python train.py --logit_normal_time=false --residual_init="none" --shampoo_beta=0.95
Rows from block 2 of a small image flow-matching model, named by matrix and row number. Rows with one number belong to one channel. Each number is 128 + 24 x the weight over its row's rms, rounded and kept within 0 to 255. All counts start at 0. Numbers have three digits each.
After each channel's rows are labels from the 100 images, of 14848 (inputs lightly noised), where the channel reaches its highest value: "responds to" is what is common among them; "colour at peak" is the nearest of a few named colours to the mean colour under the peak. Only what is clearly more common there than usual is listed. The data: telescope images of galaxies (Galaxy Zoo DECaLS).
# convs0: first 3x3 conv (model.mid.0.convs.0.weight, 192x192x3x3, standardized in use, each kernel summed), inputs 64-127
# convs1: second 3x3 conv (model.mid.0.convs.1.weight, 192x192x3x3, standardized in use, transposed, each kernel summed), outputs 64-127

convs0.10:096161111203108109133107113121112139150123143162122130140125154138112138185154159131137156135199135153143121129112112099091119074134146130149083105124117095129117132140141175110118109116138113
convs1.10:164134179144082104145149140136144102155149104122119108101139128144129127065137142112118134123130109135122106115134145159146110143125083141119119160072129129142163153078115104096108159111085109
responds to: roundness: round
colour at peak: brown

convs0.37:134133124129092123125137112108128128122112137126085134137162087149095101115081135110115167101109153088073120136110159148084147128123142135119098112107100093154197102146127070124129157095102139
convs1.37:117076191153129136123108140131148137118172120127154135149131117130128140151148137111118130129126118153129146151101112125127097158149113157136096086155137090128123146149132180076094106170127133
responds to: edge-on disk: yes; roundness: cigar-shaped
colour at peak: grey; brown

convs0.89:144135139147102118136147137128135130140155129141131084105086182126155123141155129136091136121114162135217109103134131127134122101110103153121122108170153082148122138165101153082134077122125147
convs1.89:135112152145107147130123152140149123112089130126098175128140090138086095144163123172152131144103149138151085139073162117133142117119168125126112155129130116126096110121112118088145124143107108
responds to: roundness: cigar-shaped; edge-on disk: yes
colour at peak: brown; grey

convs0.43:126141146155123109136130124134117175112142122116139120125147113131162074142114122157130142116116127106242107119116136138146109106118107200144126136151135100164143108141094099104129141136126147
convs1.43:124139138209196122148119126126138082158122106147171147129137103097143097134142125158162099122082136115212095117152131110107138116141147083134139162138143135118124152108092144134117094117116138
responds to: edge-on disk: yes; roundness: cigar-shaped
colour at peak: brown

convs0.71:126129107136130126123116108109161162114126132124147155131125135147092148151153130157094144117169096129093126145077127080124085142129135073126137117161126097136136162146148163144162125129115120
convs1.71:130147157207172097122133108153118140133119109171152077148092102145105144138098155093132132148111138118121128125162108143110105141103078135150117135145123193157098133172134127119106110131142138
responds to: roundness: round
colour at peak: grey

convs0.56:136137093127105154132165125139143081121133136136158119121137149189147113104136091135103113095094144139085110062133119137158131135163078117135161081119118123152070124118137109074101107134143140
convs1.56:136113177115125175161140114139122149162131129157132085130164136087124121136154131118105101100114127112131164134108151107123106163148112106111118095111154146134127110110106129113124192135148139
responds to: roundness: cigar-shaped; edge-on disk: yes
colour at peak: brown

convs0.9:166094162107131115150145150115094122166125076105123135130110135163119163099134153144130159105138138169129140123135139144125134139120078120104109152163148130130085119096147141134132139148175092
convs1.9:196182085143172138154112128124186099125136132105106101134134130143129135127118139133140137152147148127143119134128112129148144147108163148118138117097120084162099138131125134133150142133119161
responds to: roundness: cigar-shaped; edge-on disk: yes
colour at peak: brown

convs0.140:118118140149155182125154160153105136130165107125117130142113159167156174142141114136169100153113162115159140095122119116085125109092130126112106137140090110133080126103096150170126104146115083
convs1.140:118124113073117136126090108122202119140146072140135147146148132119109117162118126156136113116120123139136170116094119169126143128152113115103151176152133155143173110119136126163151134121148141
responds to: shape: featured or disk; edge-on disk: no; spiral arms: yes
colour at peak: grey

convs0.99:143143122127148111101140118107127145131145142119137113098127090158138134197127148138147132106107123093169105125156124109151136142149156153146104136148123136141121142129157159125176168080106143
convs1.99:144129113151133130111132121123114083104093126204118120126128115117125132131167131150137097146093132149164128122092132066091132114147150126104108156085110078134139100110142110113129124107119120
responds to: edge-on disk: yes; roundness: cigar-shaped
colour at peak: brown; grey

convs0.104:107130145134117163114104126119133154115122047118118126091109147139152148131120154130127075153127177107156165157136117122125186118098119087156136154139108154115143108122135106125142115123126111
convs1.104:112108146100127075089096122100126141136130194122129138131126147147170129089089132103168145148137131141107150133164118141119156128134127129125120142153105118101149076121115136152112111198142144
responds to: shape: featured or disk; edge-on disk: no; spiral arms: yes
colour at peak: grey; brown

convs0.45:118116126122122119073150128141087163116132130191144128113148128155146144143137131129120106143121109120191109144099122107121136092112158115106123142105103052150111180104116148129135087141103141
convs1.45:108126145140131176127212154128144130095097132139121115144100145152102112115130133194109145130130163135194094120116168128162098106116147094121092133145149149150133112125126140120103142155142163
responds to: roundness: cigar-shaped; edge-on disk: yes
colour at peak: grey; brown

convs0.18:138107148123133138150094160111121116137107153164140120130159156120106126126119147116149166120083101120110153163151142130140121117138159147174121164120141060130112103083108118153067149165134130
convs1.18:108125125113176107155102103119120137132145177116131153174137149115147148123093110134133116120120096153130119128104127137117142167121131104133120135111097085151122120186114144132107126175134107
responds to: roundness: cigar-shaped
colour at peak: brown

convs0.176:130122130097135139101109157111133126136107126143134103162112112121132119157150135173156138100174036138156131128164132108118178083062110138167125106146073103117107118157095092114125118163118125
convs1.176:152169154126101131107104184153133131106140141131130134069124142174119108134125116125094131114116119146130136134108117146138132130141127151132063139165151140119152085134104112109148109132089145
responds to: roundness: cigar-shaped
colour at peak: brown

convs0.162:181115083112139105099091149178176159133146097158157185140151077104139066127115161135111113120160158134133135109145102130133104125123145147115149132090077146130153142127126108161111130120136098
convs1.162:150096131118110131096098104097090142155114111119153150101141152111117111120075096080124147102087148135075150132175054119100146094120141110128139114094074137133119119132137114199134154091139126
responds to: edge-on disk: no; bulge size: moderate
colour at peak: grey

convs0.97:121111125129131116165128118103118069141124166127161146171115156129113147107094146131098112111134088144117125129137175146129132127171156125137161156107137153148135116171120081110115137157099120
convs1.97:101168133126139135103147114157146111173148130050152170109130159115121094080120134134138134162133098120161100150167167154103107131125115132114104123143104118149118184070130144120132153142098110
responds to: edge-on disk: yes
colour at peak: brown

convs0.166:090131121101149140075088127143121122111165125128142083110138156126109112139113141165111112146109175101133122116134093136140134125150121116129123137135151150136131145162161103121189145123068130
convs1.166:140126114122146113131102121105139144142103115136150088120092126111157119161137149133111136098122130125135128124141155087118139122132159102155132079124151132132114088120138126141073082089146107
responds to: edge-on disk: yes; roundness: cigar-shaped
colour at peak: brown

convs0.91:182130183122110137137133150100083160115127096130186090086120165152117144124101116142152156120139092128161115080131123112149142119162112118140164098134172122115122083144098127140111100119169064
convs1.91:145129106150157198130119126097145160100112120121168134190126136190150157126107160151118143133139132089151134149131130125113113085100123131095100126092106126148117118157130126085119157098111146
responds to: edge-on disk: yes; roundness: cigar-shaped
colour at peak: brown

convs0.129:134131142182099093138132114132142126166126135148145097093118149120108149123130136100102127129134097124102147146096155114076169069116112127184120139147163190154099115131112089111142132142106093
convs1.129:144116105093093111111114133126154142109122113104189127107152070128114113130144188133115119150121100115146105127100134092142121154137138114154148125111101125076127129145148132161139137118156088
responds to: edge-on disk: no; bulge size: moderate
colour at peak: grey