A small image flow-matching model, trained from scratch.
Model: 4.83M parameters, 48-pixel images, activation leaky_relu, widths [96, 192, 192].
Data: trained on telescope images of galaxies (Galaxy Zoo DECaLS), 88335 training examples, 55.4 epochs.
Rows from block 2 of a small image flow-matching model, named by matrix and row number. Rows with one number belong to one channel. Each number is 128 + 24 x the weight over its row's rms, rounded and kept within 0 to 255. All counts start at 0. After the name is the row's rms in percent of the matrix's.
Before each channel's rows are labels from the 100 images, of 14848 (inputs lightly noised), where the channel reaches its highest value: "colour at peak" is the nearest of a few named colours to the mean colour under the peak. Only what is clearly more common there than usual is listed. The data: telescope images of galaxies (Galaxy Zoo DECaLS). In brackets: how many of the 100, against the usual share in percent.
# convs0: first 3x3 conv (model.mid.0.convs.0.weight, 192x192x3x3, standardized in use, each kernel summed), inputs 64-127
# convs1: second 3x3 conv (model.mid.0.convs.1.weight, 192x192x3x3, standardized in use, transposed, each kernel summed), outputs 64-127

colour at peak: brown (35 vs 12.7)
convs0.49 088 [117 171 146  97 154 148 104 141 123 131 139 112 109 146 139 140  91 130  97 117 144 162 134 134 105 123 171 138 176 128 129 177 131 149 123 127  78 121 112 128 105 133 135 123 113 102 117 151 122 137  91 117  94  99 148 147 173 130 124 122  79 132 141 150]
convs1.49 083 [128 104 130 123 142 107  84 123 119 113  78 121 138 162 184 117 138  91 134 142 141 131 137 119  72 158 124 139 137 119 137 131  89 126 114 108 151 135 128 123 109 139 126 124 149 105 149  69 126 141 107 155 128 157 137 116  76  96 136 154 142 132 114  88]

colour at peak: brown (66 vs 12.7)
convs0.109 089 [119 136 158 122 136 142 119 125 123  86 139 147  92 140 110  95 131 127 132 138 137  84 128 130 141 126 148 137 152 169 164 120 160 117  92 167  79 139 113 132 118 133 123 125 148 149 121 148  79 133 146 123 129 107 122 114 110 149 124  96 190  76 135  93]
convs1.109 091 [ 98 147 106 128  98 116 105 116 134 120 132 170 173 107 129 137 169  93 162 166 142 151 169 118 127 156 113 106 133 130 133 127 167 142 144 108 132 102 109 123 100 111 133 143  86 144 170 111 122 127 146  87  78 137 118 157 125 121 151 132 100 141 122 107]

colour at peak: brown (36 vs 12.7)
convs0.59 100 [129 119 140 118  96 132 135 141 105 169 134 136 102 120 124 123 148  94 146 152 100 131 152  98 110 135 100 141 159 178 126 117 132 131  63 127 110 120 119 138 111 113 154 119 155 130 115 137 150 146  92 138 111 122 150 131 145 104 143  48 144 148  78  85]
convs1.59 110 [142 118 121 146 155  94 132 111 144 103 131 125  95 122  60 176 158 114 151 124  97 151 107  95 155 144 134  95 132 123 132 194 155 155  84 156 136  90 117 139 163 141 192 121 126 117 130 103 118 125 114 126 127 149  84 135 169 141 142 157 137 115 109 161]

colour at peak: brown (50 vs 12.7)
convs0.65 104 [121 134  98 135 140 156 117  90 132 159 147 104 183 155 115 110 179 110 119 124 166 157 141 129 140 149 121 123 106  89 132 112  99 111 122 162 110 197 128 151 138 110 133 183 121 107 180 134 142 148  94 161  69 107 168 132 111 135 162 116 160 119 135 155]
convs1.65 097 [101 151 114 110 153  76 145 130 108 106 123 129 129 117 108 153 121 147 161 126 108 165 121 120 138  85 125 140  98 132  97 164 113 123  99 159 159 112 166 100 106 112 153 137 103 163 118  89  99 151 140 114 146 109 134 118 124  93 135 139 108 160 115 142]

colour at peak: brown (47 vs 12.7); grey (38 vs 6.1)
convs0.96 090 [110 163 114 114 140 135 148 128 128  89 160 111 102  85 166 117 121 124 110 134 147 106 109 170  93  96  80 125  92 140 120  80  46 118 137 106 167 154 140 141 141 137 130 108 119 130 118 116 166 193 119 149 133 113 125 128 136 116 114 135 120 127 147 107]
convs1.96 096 [127 125 108 142 141 130 152 153  79 151 109 108  97 112 128 115 133 152 130 100 133 134 124 102 124  50 137 128  97 136 137 178  98 173 110 114 130 117 137 139 157 157 132 144 160 126 116 167 148 130 126 130 160 113 158 113 142  95 105 159 147 145 109 107]

colour at peak: brown (66 vs 12.7)
convs0.186 093 [137 165 150 136 138 154 196 152 144 137 116 132  97 177  99 142 162  90 148 140 109 137 151  91 160 108  88 114 178 112 128 136 107 126 118  94 126  97 106 121 104 146 122 131 133 124 142 110 143 119 166 125 148 129 119 149  97 138 127 130 114 128 144 145]
convs1.186 088 [111 115 111 112  93 181 161 119 117 163 186 129 171 122 127 108  83 131 108 132 134 148 170 110 127 107  93 110 101 128  78 122 135 144 100 141 137 140 135 128 127 129 132  98 151 153 167 132 113 150 122  98 104 116 101 128 171 113 148 140 158 149 142 152]

colour at peak: brown (49 vs 12.7)
convs0.57 087 [139 134 140 138 146 106 126 134 108 152  86 163 101 143 135 117 125 130 107 142 100  87 112 163 116 150 122 162  66 113 109  99 113 164  86 128 146 152 152 124 153 111 125 103 164 131 109 150 159 129 135 100 164 143 137 124 133  73 165 110 132 147  96 144]
convs1.57 113 [121 124 138 153  99 145 126 102 183 101 128 133  95 116 142 144  83 145 149 162 137 115 148 104 114 145 146 118 145 123 120 143 141 154  76 124 136  91 103 145 140 151 171 106 135 111 115 109 131 138 112  93 150 109 116 145 164 133 153 146 127 125 132 119]

colour at peak: grey (55 vs 6.1); brown (36 vs 12.7)
convs0.82 092 [142 159 179 118 135 127 134 123 116  99 179 118 144 139 116 112  97 108  89 127 105 179 114 134 135 167 137 158 168 112 108 172  74 158 140 152  66 145  54 113 121 137 143 138 113 108 145 161  74 155  95 136  92 133 123 154 155 142  97 119 112 132 127 117]
convs1.82 089 [ 99 151  97  90 105 135 109 142 117 136 105 146 132 101 115  97 152 145 148 110 154 151 168 126 114 117 146 161 126  83 155  86 133 100 150 106 170 139 116 114 101 153 101 125 130 149 135 185 135 136  74  91 144 117 134 125 112 167 107 137 126 122 124 108]

colour at peak: brown (50 vs 12.7); grey (33 vs 6.1)
convs0.98 098 [150 131 150 124 137 111 142 142 109 109 126 152 175 115 132 117 105 170 160 107 118 117 116 117  75  96 161 161 110 137 109 133 111 122 108 100 140  91 118 120 131 104 151  87 146 131 122 130 161 142 142 137 166 141 143 118 109 141 136 125 124 151 166 125]
convs1.98 097 [129 107 109 154 169 102 134 155 115 128 104 114 133 101 165 108 106 125 120 162 125 116 155 110 157 113 117 154 139 158 115 128  96 151 102  50 126 119 111  98 124 109 132 116 194 134 121  94 135 115 142 108 114 119 165 118 128 128  92 153 153 175 126 145]

colour at peak: grey (78 vs 6.1)
convs0.58 108 [ 79 106  78 138 140 146  98 155 134 158 138 104 115 137 134  99 133 123  92 117 161 119 154 119 187 128  99 121  77 113 158 161 176 150 128  85 141 125 108 108 113 168 103 129 118  97 133  95 133  95 134 139  89 167 163 131 120 120 169 140 145 106 114 166]
convs1.58 116 [173 127 187 128  94 139 111 127 121 125 125 153 182 109 143 115 117 135 142 148 105  82  82 168 120 128 155 109 143 159  76 138 123  76 140 159  74 124 160 123 134  95 116 167 120 118 124 101  96 114 115 152 141 109 164  77 112 131 111  90 128 128 133 104]

colour at peak: brown (62 vs 12.7)
convs0.48 099 [125 117 139 128 157 149 149  88 108  99 107 106 120  91 119 189 164 106 129  86 112 133 149 123 164 105 177 150 164 134 159 168 163 108 169 105 123 117 133 138 155  93 111 148 121 135 179 139 105 160 157 158 128 117 134 111 122 118 117 156 120 143 107 132]
convs1.48 081 [106 136 123 126 129 111 205 105 130 159 128 105 120 111 115 124 122 151 137 152 142 139 126 132 134 127 152 134 144 125 157  83 102 101 145 113 126 169 138 137 159  95 166  97 158 147 126 114  92 131  99 100 127 141 139 103 111 174 131 116 101 138 120 127]

colour at peak: grey (54 vs 6.1); pink (27 vs 0.1)
convs0.147 110 [162 156 106 129 125 128 121 149 116 139 129 152 134 105 136 152 158  84 160 121 200 124 134 154 141 148  78 146 137 136 136 128 120  88 137 148 108 142 134 143 130  89 143  80 136 133 135 134  97 116 161 120 150 121 113 118 120 121 193 130 101 154 115 122]
convs1.147 099 [130 125 147 133 120 171 156 156 117 148 126 160 135 121  97 111 159 156 124 171 142 152 128 151  84  84 120 111 122 157 158 127 105 135 140 107 139 158 131 144 136  89  86 121 131  91 142 134 110 123 123 124 139 166 151 126 155 154 151 119 100 140 119 125]

colour at peak: brown (44 vs 12.7)
convs0.30 103 [108 145 172 130 150 162 129 161 124 114 129 149 151 160 101 100 157 162 135 175 116 183 130 151 108 105 147 131 127 103 133  96 119 110 136 131  93 165 162 134  99 120 125 127 118 145 169 132  85 131 116 138 128 121  84 114 151 153 102 168 143  84 125 120]
convs1.30 092 [ 99  93 103 105 139 151 120 109 165 151 134  72 135 133 139 150 128 121 165 137 158 105 143 143 123 113 163 131 124 164 121 124 131 136 155 170 158 112 146 105 156 142 150 188 136 142  91  95 104 129 173 115 105 174 138 111 121 124 109 149 121 143 151 134]

colour at peak: grey (51 vs 6.1); brown (45 vs 12.7)
convs0.32 112 [155 123 156  72 144 141 139  96 115 149 111 135 135 152 150 144 150 129 137 128 117  90  99 154 131  87 136 104 137 119 135 130  64  81 150 116 138 121 149 129 113 161 134 126  74 109 130 111 131 133 134 156 136 119 136 145 136 142 117 129 136 131 123 100]
convs1.32 101 [107  86 113 146 108 120  91 141 148  81 135  93 164 162 125 101 107 123 150 151  97 155 122  83  76 137 142  96 105 101 118 118 123 112 150 125 113 171 109 127 124 123 148 134  99 196 147 147 110 157 135 126  86 103 132  65 116 102 137 108 107 161 119 136]

colour at peak: grey (74 vs 6.1)
convs0.132 092 [129 128 164 123 106 133 103 170 137 164 105 164 123 118 102 114 105 111 161 108 145 122  71 133  96 154 126 139 198 174 148  94  99 122 133 113 134 126 113 110 133 130 125 114 118 122 103 109 124  88 150 153 142 129 114 140 114 111 188  81 148 167 151 118]
convs1.132 087 [110 135  57 139 178 114 135 128  87 144 123 111 137 140 129 133 127 150 143 112 100 139 168  85 127  59 143 153 141 123 108 143  99 117  91 137 164 139  86 146 118 149 142 130 139 146 113 117 151 147 138 127  92  94  90 184 146 106 181 164 146  99 140 149]

colour at peak: brown (79 vs 12.7)
convs0.172 111 [106 161 107 126 160 178 130 147 146 127 134  99 130 107 115 130 134 112 137 129 112 135 136 131 132  91 136 168 134 105 102 114 175 151  79 168 123 140 122 135 123 152 164 138 130 112  93 127 149 109 135 143 116 135  89 169 137 132  79 120 146 109 129 133]
convs1.172 112 [124 102 105 107  70 135 140  96  48 122 115 116  99 138 120 169 142 145 134  50 161 124 148 155 122 132 125  84 115 113 155 154 100 140 121 177  98  74 156 123 135 115 124 149 121 134 138 107 135 172 133 109 132 151  97  91 151 124 157 133 138 105 106 149]

colour at peak: grey (59 vs 6.1); brown (41 vs 12.7)
convs0.38 116 [ 89 139 116 128 118 187 149 130 139 150 132 102 134 140 139 128 167 120 143 146 122 161 130 116 113 133 106 161 150 101 115 157 133 121  85 130 106 143 164 127 100 126 120 112 146 143  77 130 134 126 111 121 144 123  89 128 129 125 108 121 148 110 165 125]
convs1.38 114 [106 155 113 120 143 139 143 107 159 123 164 163 106 126 115 146 136 117 178 136 160 103 163 162  97 146 143 131  94 144  91 118 146 122 102 180 138  97 133 120 111 106 115 117 141 168 110 133 122 135 110 132 102 118 146 125 154 120 112 151 166 149 129 150]

colour at peak: brown (79 vs 12.7)
convs0.144 094 [147 124 154 100 126 121  92 166 140 130  92 118 139 106 153 146  98 139 103 147 120 144 130 130 128 104 152  74 182 123 101  90  90 156 171 124 111  99 113 112  90 100 121 102 134 199 103 172 125 135 104 128 155 112 152 167 175 115 124 146 134 120 131 160]
convs1.144 084 [172 122 109 127 101 150 113 154 114  88 120  96  94 133 174 110 123 116 118 142 127 179 136 122 159 113 124 133 101 109 154 128 111  89 118 112 111 134 117 116 152 173 119 143 135  90 108 123 106 133 174 117  75 125 127 124 117 101 140 175 128 148 117 148]

colour at peak: brown (74 vs 12.7)
convs0.55 089 [ 98 116 186 129 176 104 117  89 164 116  98 100 130 136 114 144 126 135 135 136 131 156 105  95  88 137 113 141 114 126 130 154 124 121 103 116 132 117 171 149 158 114  98 147 138 120  99 143  97 120 105 112 152 127 135 136 138 137 147 117 115 127 173 107]
convs1.55 082 [143 131 130  81 120 116 133 142 149 165 110 114 124 150 135  87 129 101 137 123 143 169 160 161 138  95 180 203 119 131 174 145 129 104 106  94 154 119  93 152 115 119 158  93 130 133 136 145  98 127 105 124 115 145 143  97 130 147 138 120 143 143 126 101]

colour at peak: brown (84 vs 12.7)
convs0.102 111 [170 102 138 149 134 147 162 153 124 149 125 157 107 149 134 157 138 145 133 138 125 109  76 127 121 140 111 110  97 103 141 130 116 118 138 116 118 151 131 126 133 140 124 138 121 130 123 132 121 171  67  84 143 117 175 142 117 152 122 100 114  71 102 147]
convs1.102 096 [118 146 125 101  88 125 128 154 104 135 133 146 172 145 144 106  96 124 163 121 126 132 182 121 131 144  98 147 130 151 107 105 124  60 142 118 127 147 125 170 120 118 118 131 125 117 135 157 142 114 161 129 105 138 159  53 161 148 121 144 149 141 103  81]

colour at peak: brown (64 vs 12.7)
convs0.67 101 [ 88 123 133 138 147 142 156 122 121 152 127 101 177 132 141 119 127 145 129 118 128 125 102 120 138 142 133 147 161 167 128 159 158 120 111 119  62 114 123  88 138 109 130 131 123 158 140 104 139 144 105 137  94 102 148  94 138 119 155 152 135  79 120 135]
convs1.67 098 [145 115 158 126 142  94 105 113 126 108 132 139 151 135 143  85 134 100 153 145 133 104 134 124  90 118 135 147 131  97 156 117 157 126 128 122 137 129 139 147 107 127 104  91 112 117 151  96 111  83 144 101 130 138 145 132 128 124 125 116 106 135 151 107]

colour at peak: brown (58 vs 12.7)
convs0.20 109 [ 85 119 116 143 150  97 121  88 123  92 124 174 120  56 166 135 120 124 147 120 109 151 110 105 147 107 115 119 141 100 112 133 118 139 183  85 174 108 120  77 124 145  97 129 123 122 126 155 117 160 133 144  94 131 162 190 119 112  99  78 111 106 108 125]
convs1.20 099 [113 122 145 141 122 124 159 115 133 171 142 124 139 136  78 120 127 136 120 124 167 115 103 144 133 140 116 145 117 131 114 108 142 132  74 114 108 140 111 117 160 124 160 155 111  94 154 128 132 162 164 140 114 130  88 136 143 149  88 130  98 165 156 148]

colour at peak: brown (63 vs 12.7); grey (37 vs 6.1)
convs0.61 086 [151 145 158 144 126 139 151 117 112 119 153 118 115 174 155 137 128 147 102 108 137 139 125 129 102 118 128 129 132  88 149 121 136  89 150 151 119 142 115 144 136 171 102 160 117 117 151 143  62  91  96 121  90 109 145 104 141 133 143 124 156 112 111 123]
convs1.61 078 [124 142 134 134 142 131 142 116 177 138 107  86 113 150 158  68 137 117 133 142 143 140 169 115 180 142 126 101 125 166 138 135 145  56 136 118 125 204  93 131  99 128 164 125  83 110 169 151 134 106 149 136 166 132 119 145 117 137 147 138  69 147 134 140]

colour at peak: brown (81 vs 12.7)
convs0.161 120 [ 90  94 152 127 143 168 113 141 141 149 149 139 134 144 130 113 154 102 105 163 105 126 150  97 168 128 136 120 105  78 104 156 188 126 153 105 115 106 112 107  81 102 119 136 137  94 108 101  91 118 136 132  95 168 102 127  94 141 111 122 174 107 129 151]
convs1.161 140 [ 99 138 152 140  94 142 132 121 178 118 165 123 152  84  89 158 112 129 114 113 143 131 169 136 109 150 150 134 149 113 112  84 134 121 122 132 140 139 142 115 107 183  78 113 123  88 121 189 146 100  97 118 107  95 104 126 143 134 146  93  83 128  78  85]

colour at peak: brown (40 vs 12.7)
convs0.79 109 [139 128 101 125 130 143 105 113 144 150  97 133  96 134 132 112  81  96 143 128 130 158 153 123 175 174 135 119 144 151 159 148 177 166 115 107 111 115 111  86 113 141 130 108 120 119 138 140 125 127 105 124  90 181 117 113 126 138 107 127 100 141 138 154]
convs1.79 092 [121 140 167 125 143 167 127  87  98 129 145 147 144 145  93 133 158  94 148 155 134 172 112 114 133 122 131 148 124 162  96 123 150  95 101 141 129 167 107 156 102 156 133 135  81 126 175  88 105 139 124 123 121 121 137 135 109 167 138 113 130 161 138 125]

colour at peak: brown (89 vs 12.7)
convs0.11 108 [154 134  94 136 122 155 188 141 153 127 117 120 145 133 140 156 135 111 110 122 155 108 154 162 122 114 133 136 147 138 126 143 153 145  88 121 130 105 107 136 121 129 134 104  95 161 128 127  99 117 123 148 135  90  75 144 112 114 138 111 147 177 116 138]
convs1.11 089 [130  99 156  83  83 133 147 106 125 115  90 151 154 140 145 163 154 150  98 116 118 144 172 132 130 115 119 113 115 140 136 124 155  82 119 108 116 162 114 122 111  96 153 122 107 140 114 151 103 128  94 154 145 118 116 111  99 180 142 115 134 144 155 162]

colour at peak: grey (68 vs 6.1)
convs0.123 101 [129 134 118  84 124 177 111 135 124 164 145 109 102 124 115 121 167  75 142 125 100 131 116 136 125 114 151 103 156 169 129 115 160  94 150 160  92 106 101 121 109 102 114 152 131 143 140 133 117 135 151 141 132 161 111 162 176  77  99 112 150 118 112 142]
convs1.123 076 [126 172 138 139 120 167 154 129 153  57 121 171 171 148 129 123 156 140 132 114 124 178 122 124 142 130 123 162 130 134 135  96 129  89 128  94 138 118 177 148  92 111 115 109 159 139 158 139 103 124 166 149 147 137 171 148 114 146 117 131 145 124  86 122]

colour at peak: grey (87 vs 6.1)
convs0.142 118 [106 122 112 120 122 158 138 136 115 155  95 122 165 126 101 123 133 170 148 137 130 125 159 126 161 127  86 119 106 163 117 121  86  81 129 119 147 124  90 126 109 178 137 102 134  95 137 136 110 141 112 124 119 114 163 116 102 158 150 143 124 150 134  98]
convs1.142 088 [ 98 123 115 141 112 135 150 140 155 144 133 114 166 126 154 165 124 157 137 114 142 172 146 163 120 156 153 110 125 122 159  97 138 117 158 164 134 157 118  79 151 123 100 130 120  87 119 132 120 170 135 172 142 165 174 150 137 124 110 134 157  95 111 114]

colour at peak: brown (52 vs 12.7); grey (35 vs 6.1)
convs0.101 101 [141  82 134 134 133 138 129 141 167  95  95 151  94 103 114 159 110 114 131 125 145 116 138 101 149 122 117 121 143 121 143 124 147  99 138 144 134 110 187 107 119 154 128  97 119 110 190 165 142 176 116 119 131 140 169 150  80 156  45 127 137 129 121 147]
convs1.101 092 [107 131 122 153 160 158 146 148 134 118 168  92 141 140 134 140 123 137 118  84 125  99 132 167 113 155 139 113 127 133 121 123 126 144 120 128 145 135 121 156 131 104 120 126 140 115 128 165 137 144 190 131 135 117 126 116 156 161 150  80 111 122 112 177]

colour at peak: grey (58 vs 6.1); brown (39 vs 12.7)
convs0.76 097 [120 149  98 111 150 161 148 131 134 118 101 126  93 119 106 187 176 113 154  96 139  79 132 139 133 154 106 180 118 141 123 118 105  94 146  96  69 114 121 107 101 118 133 118 121 125 146 122 106 104 164 102 143 106  68 148 135 137 149 161 123 137 122 154]
convs1.76 092 [104 129 143 124 122  87  87 136 140 134  65 160 170 103 134 120 159 117 147 149 122 138 145 126 143 194 109 138  88 120 155 125 161 162 132 111 170 111 121 124  90 165 115 139 124 168 124 134 134 137 209 140 140 136 155 151 148 141 105 129 121  96 139 147]

colour at peak: brown (75 vs 12.7)
convs0.156 105 [138  85 105  73 149 148 118 130 133 115 167 116 162 123 141 115 108 130 107 140 106 126 122  98  72 138 201 164 182 161 130 160 143 123 114 124 154  86 135 126 120  91 162 142 156 117 102 142 148 147 154 118 139 187 144 136 167 142 140 148 154 106 161 130]
convs1.156 114 [118 129 122 132 138  97 130 143 156 154 127 130  94 145 138 138 184 148 124 124 148  98 154 159 155 118 150 136  94 120 188  75 126 116 154 129  97 130 157 145 115 151  97 124 118 175 100 137 122 118 144 117 145 108 118 154 138  66 133  93 103 141 138 122]

colour at peak: grey (63 vs 6.1); brown (34 vs 12.7)
convs0.124 101 [141 147 125 168  83 123 164 164 133 154 147 130 114 111 106 175  82 141 133 121 116 133 141 136  86 143 117 139 126 123 110 111  83 169 123 136 107  95 106 126 172  95 114 127 140 157 155 130 102 166 149 130 138 147 102 122 129  84  94  59 106 116 162 134]
convs1.124 105 [152 149 110 131 167  75 135 114 115  98 110 131 135 143 130  67 155 143 103 111 121 118 146 107 112 123 127 106 126 123 133 140 143 102 142  91 164 116 143 109  97 155 151 152 109 162 127 114 141 147 130 123 170 148 113 133  95 122  97 127 127 137 128 128]

colour at peak: brown (44 vs 12.7)
convs0.148 090 [118 138 147 130 153 103 156 142  58 145  97 151 141 117 118  97 125 127 141 154 133 103 114 126 143 116 119 155 164 148 101  79 121 123  97  90 111 133 129 118 161 138 142 187 146 134 148  96  82 144 154 166 136 101 131 113 166 137 151 138 168 115 131 107]
convs1.148 090 [ 99 129  50  92 107 162 118 103 114 112 114 118 121 127 143 129 133 181 125 142  59 127 135 112 174 100 127  99 118 113 100 123 108  76 131 110 114  92 162 170 137 116 136 123 178 155 120 132 110  94 158 135 104 141 126 155 139 119 139 163 124 150 145 166]

colour at peak: brown (58 vs 12.7)
convs0.33 087 [103  96 137 155 154 118 158 111 141  96  99 181 123  97 122 106 118 113 118 122 189 142 127 156 116 100 154 134 100 172 153 155 160 160  72 120 133 123 152 154  80 159 140  85 110 129 114 114 128 147 129 132 134 140 124 152 101 147 142 153 125 151 113 132]
convs1.33 096 [144 135 141 127 151 130 150 121 105 142 157 182 150 127 173 156  87 160 147 117 119 109 120 120  64 118  94 129 137 132 148 106 121 134 146 122 109 141 138 120 147 139 119 123  75 112 108 140 107 101 142 134  79 166 134 144 173 149  83 141 108 126 100 126]

colour at peak: brown (72 vs 12.7)
convs0.39 100 [139 146 132 117 130  98 112 127  94 129 110 118 134  99 128 163 128 106 148 134 125  98 120 117 111 177  92  75 169 138 131 127 130 200  95 121 158 121 110 146 100 172 111 136 127 213 142 138 114 131 143 158 128  99 137 125  91 140  96 154 122 126  89 120]
convs1.39 096 [ 94 160 107 133  86  87 117 160 140 158 115 109 113 111 142 116  94 132 157 148 118 144 114 125 153  89 132 139  95 122  94 153 142 138 104 136 130 114 144 163 142  87 144 129 121 154 117 142 124 193 143  93 144 106 125 147 132  91 185 131 124 120 114  89]

colour at peak: grey (83 vs 6.1)
convs0.168 101 [173 120 148 120 147 111 138 113 153 129 101 138 182 138 160 120 118 118 128 150 150 145  89 110  98 125 130  93 158 134 130 159 167 137 135 102  78 144 150 150 113 175 180 140  83 145 101 140  99 150 165 144  89 122 114 126 151 142 153 127 160  87 157 148]
convs1.168 107 [115 111 129  94 129 147 118 172 138 139 125 144 113 127 126  93 141 166 116  85 153 152  97 140 114 132 148  80 114 146 115  91 124 149  97 111 135  90 116 131 125  97  73  92 117 129  75 107 115  78 116 116 146 100 137 151 137 101  84  94 118 124 108  91]

colour at peak: brown (59 vs 12.7); grey (36 vs 6.1)
convs0.184 100 [124 166 140 116 166 132  93 112 120 103 184 157 145 125  83 143 166 138  83 146 143 180 119  91 149 119 139 106 137 157 158 158 142 130  65 114 127 109 133 123  84 112 125 118 126 116 127 100 100 125 106 117 121 155  96 105 146 144 142 157 140 103 152 130]
convs1.184 103 [128  86 136 173  71 111 118 139 162 142 162 116 116 126 147 112 126 115 115 160  71 115 135 164 125 128 118 141 113 125 117 148 150 151  92 125 135 152 117 167 135 107  96 148 137 111 117 140 160  91  96 117 115 122 192 118 148 106  94 149 138  77 125 105]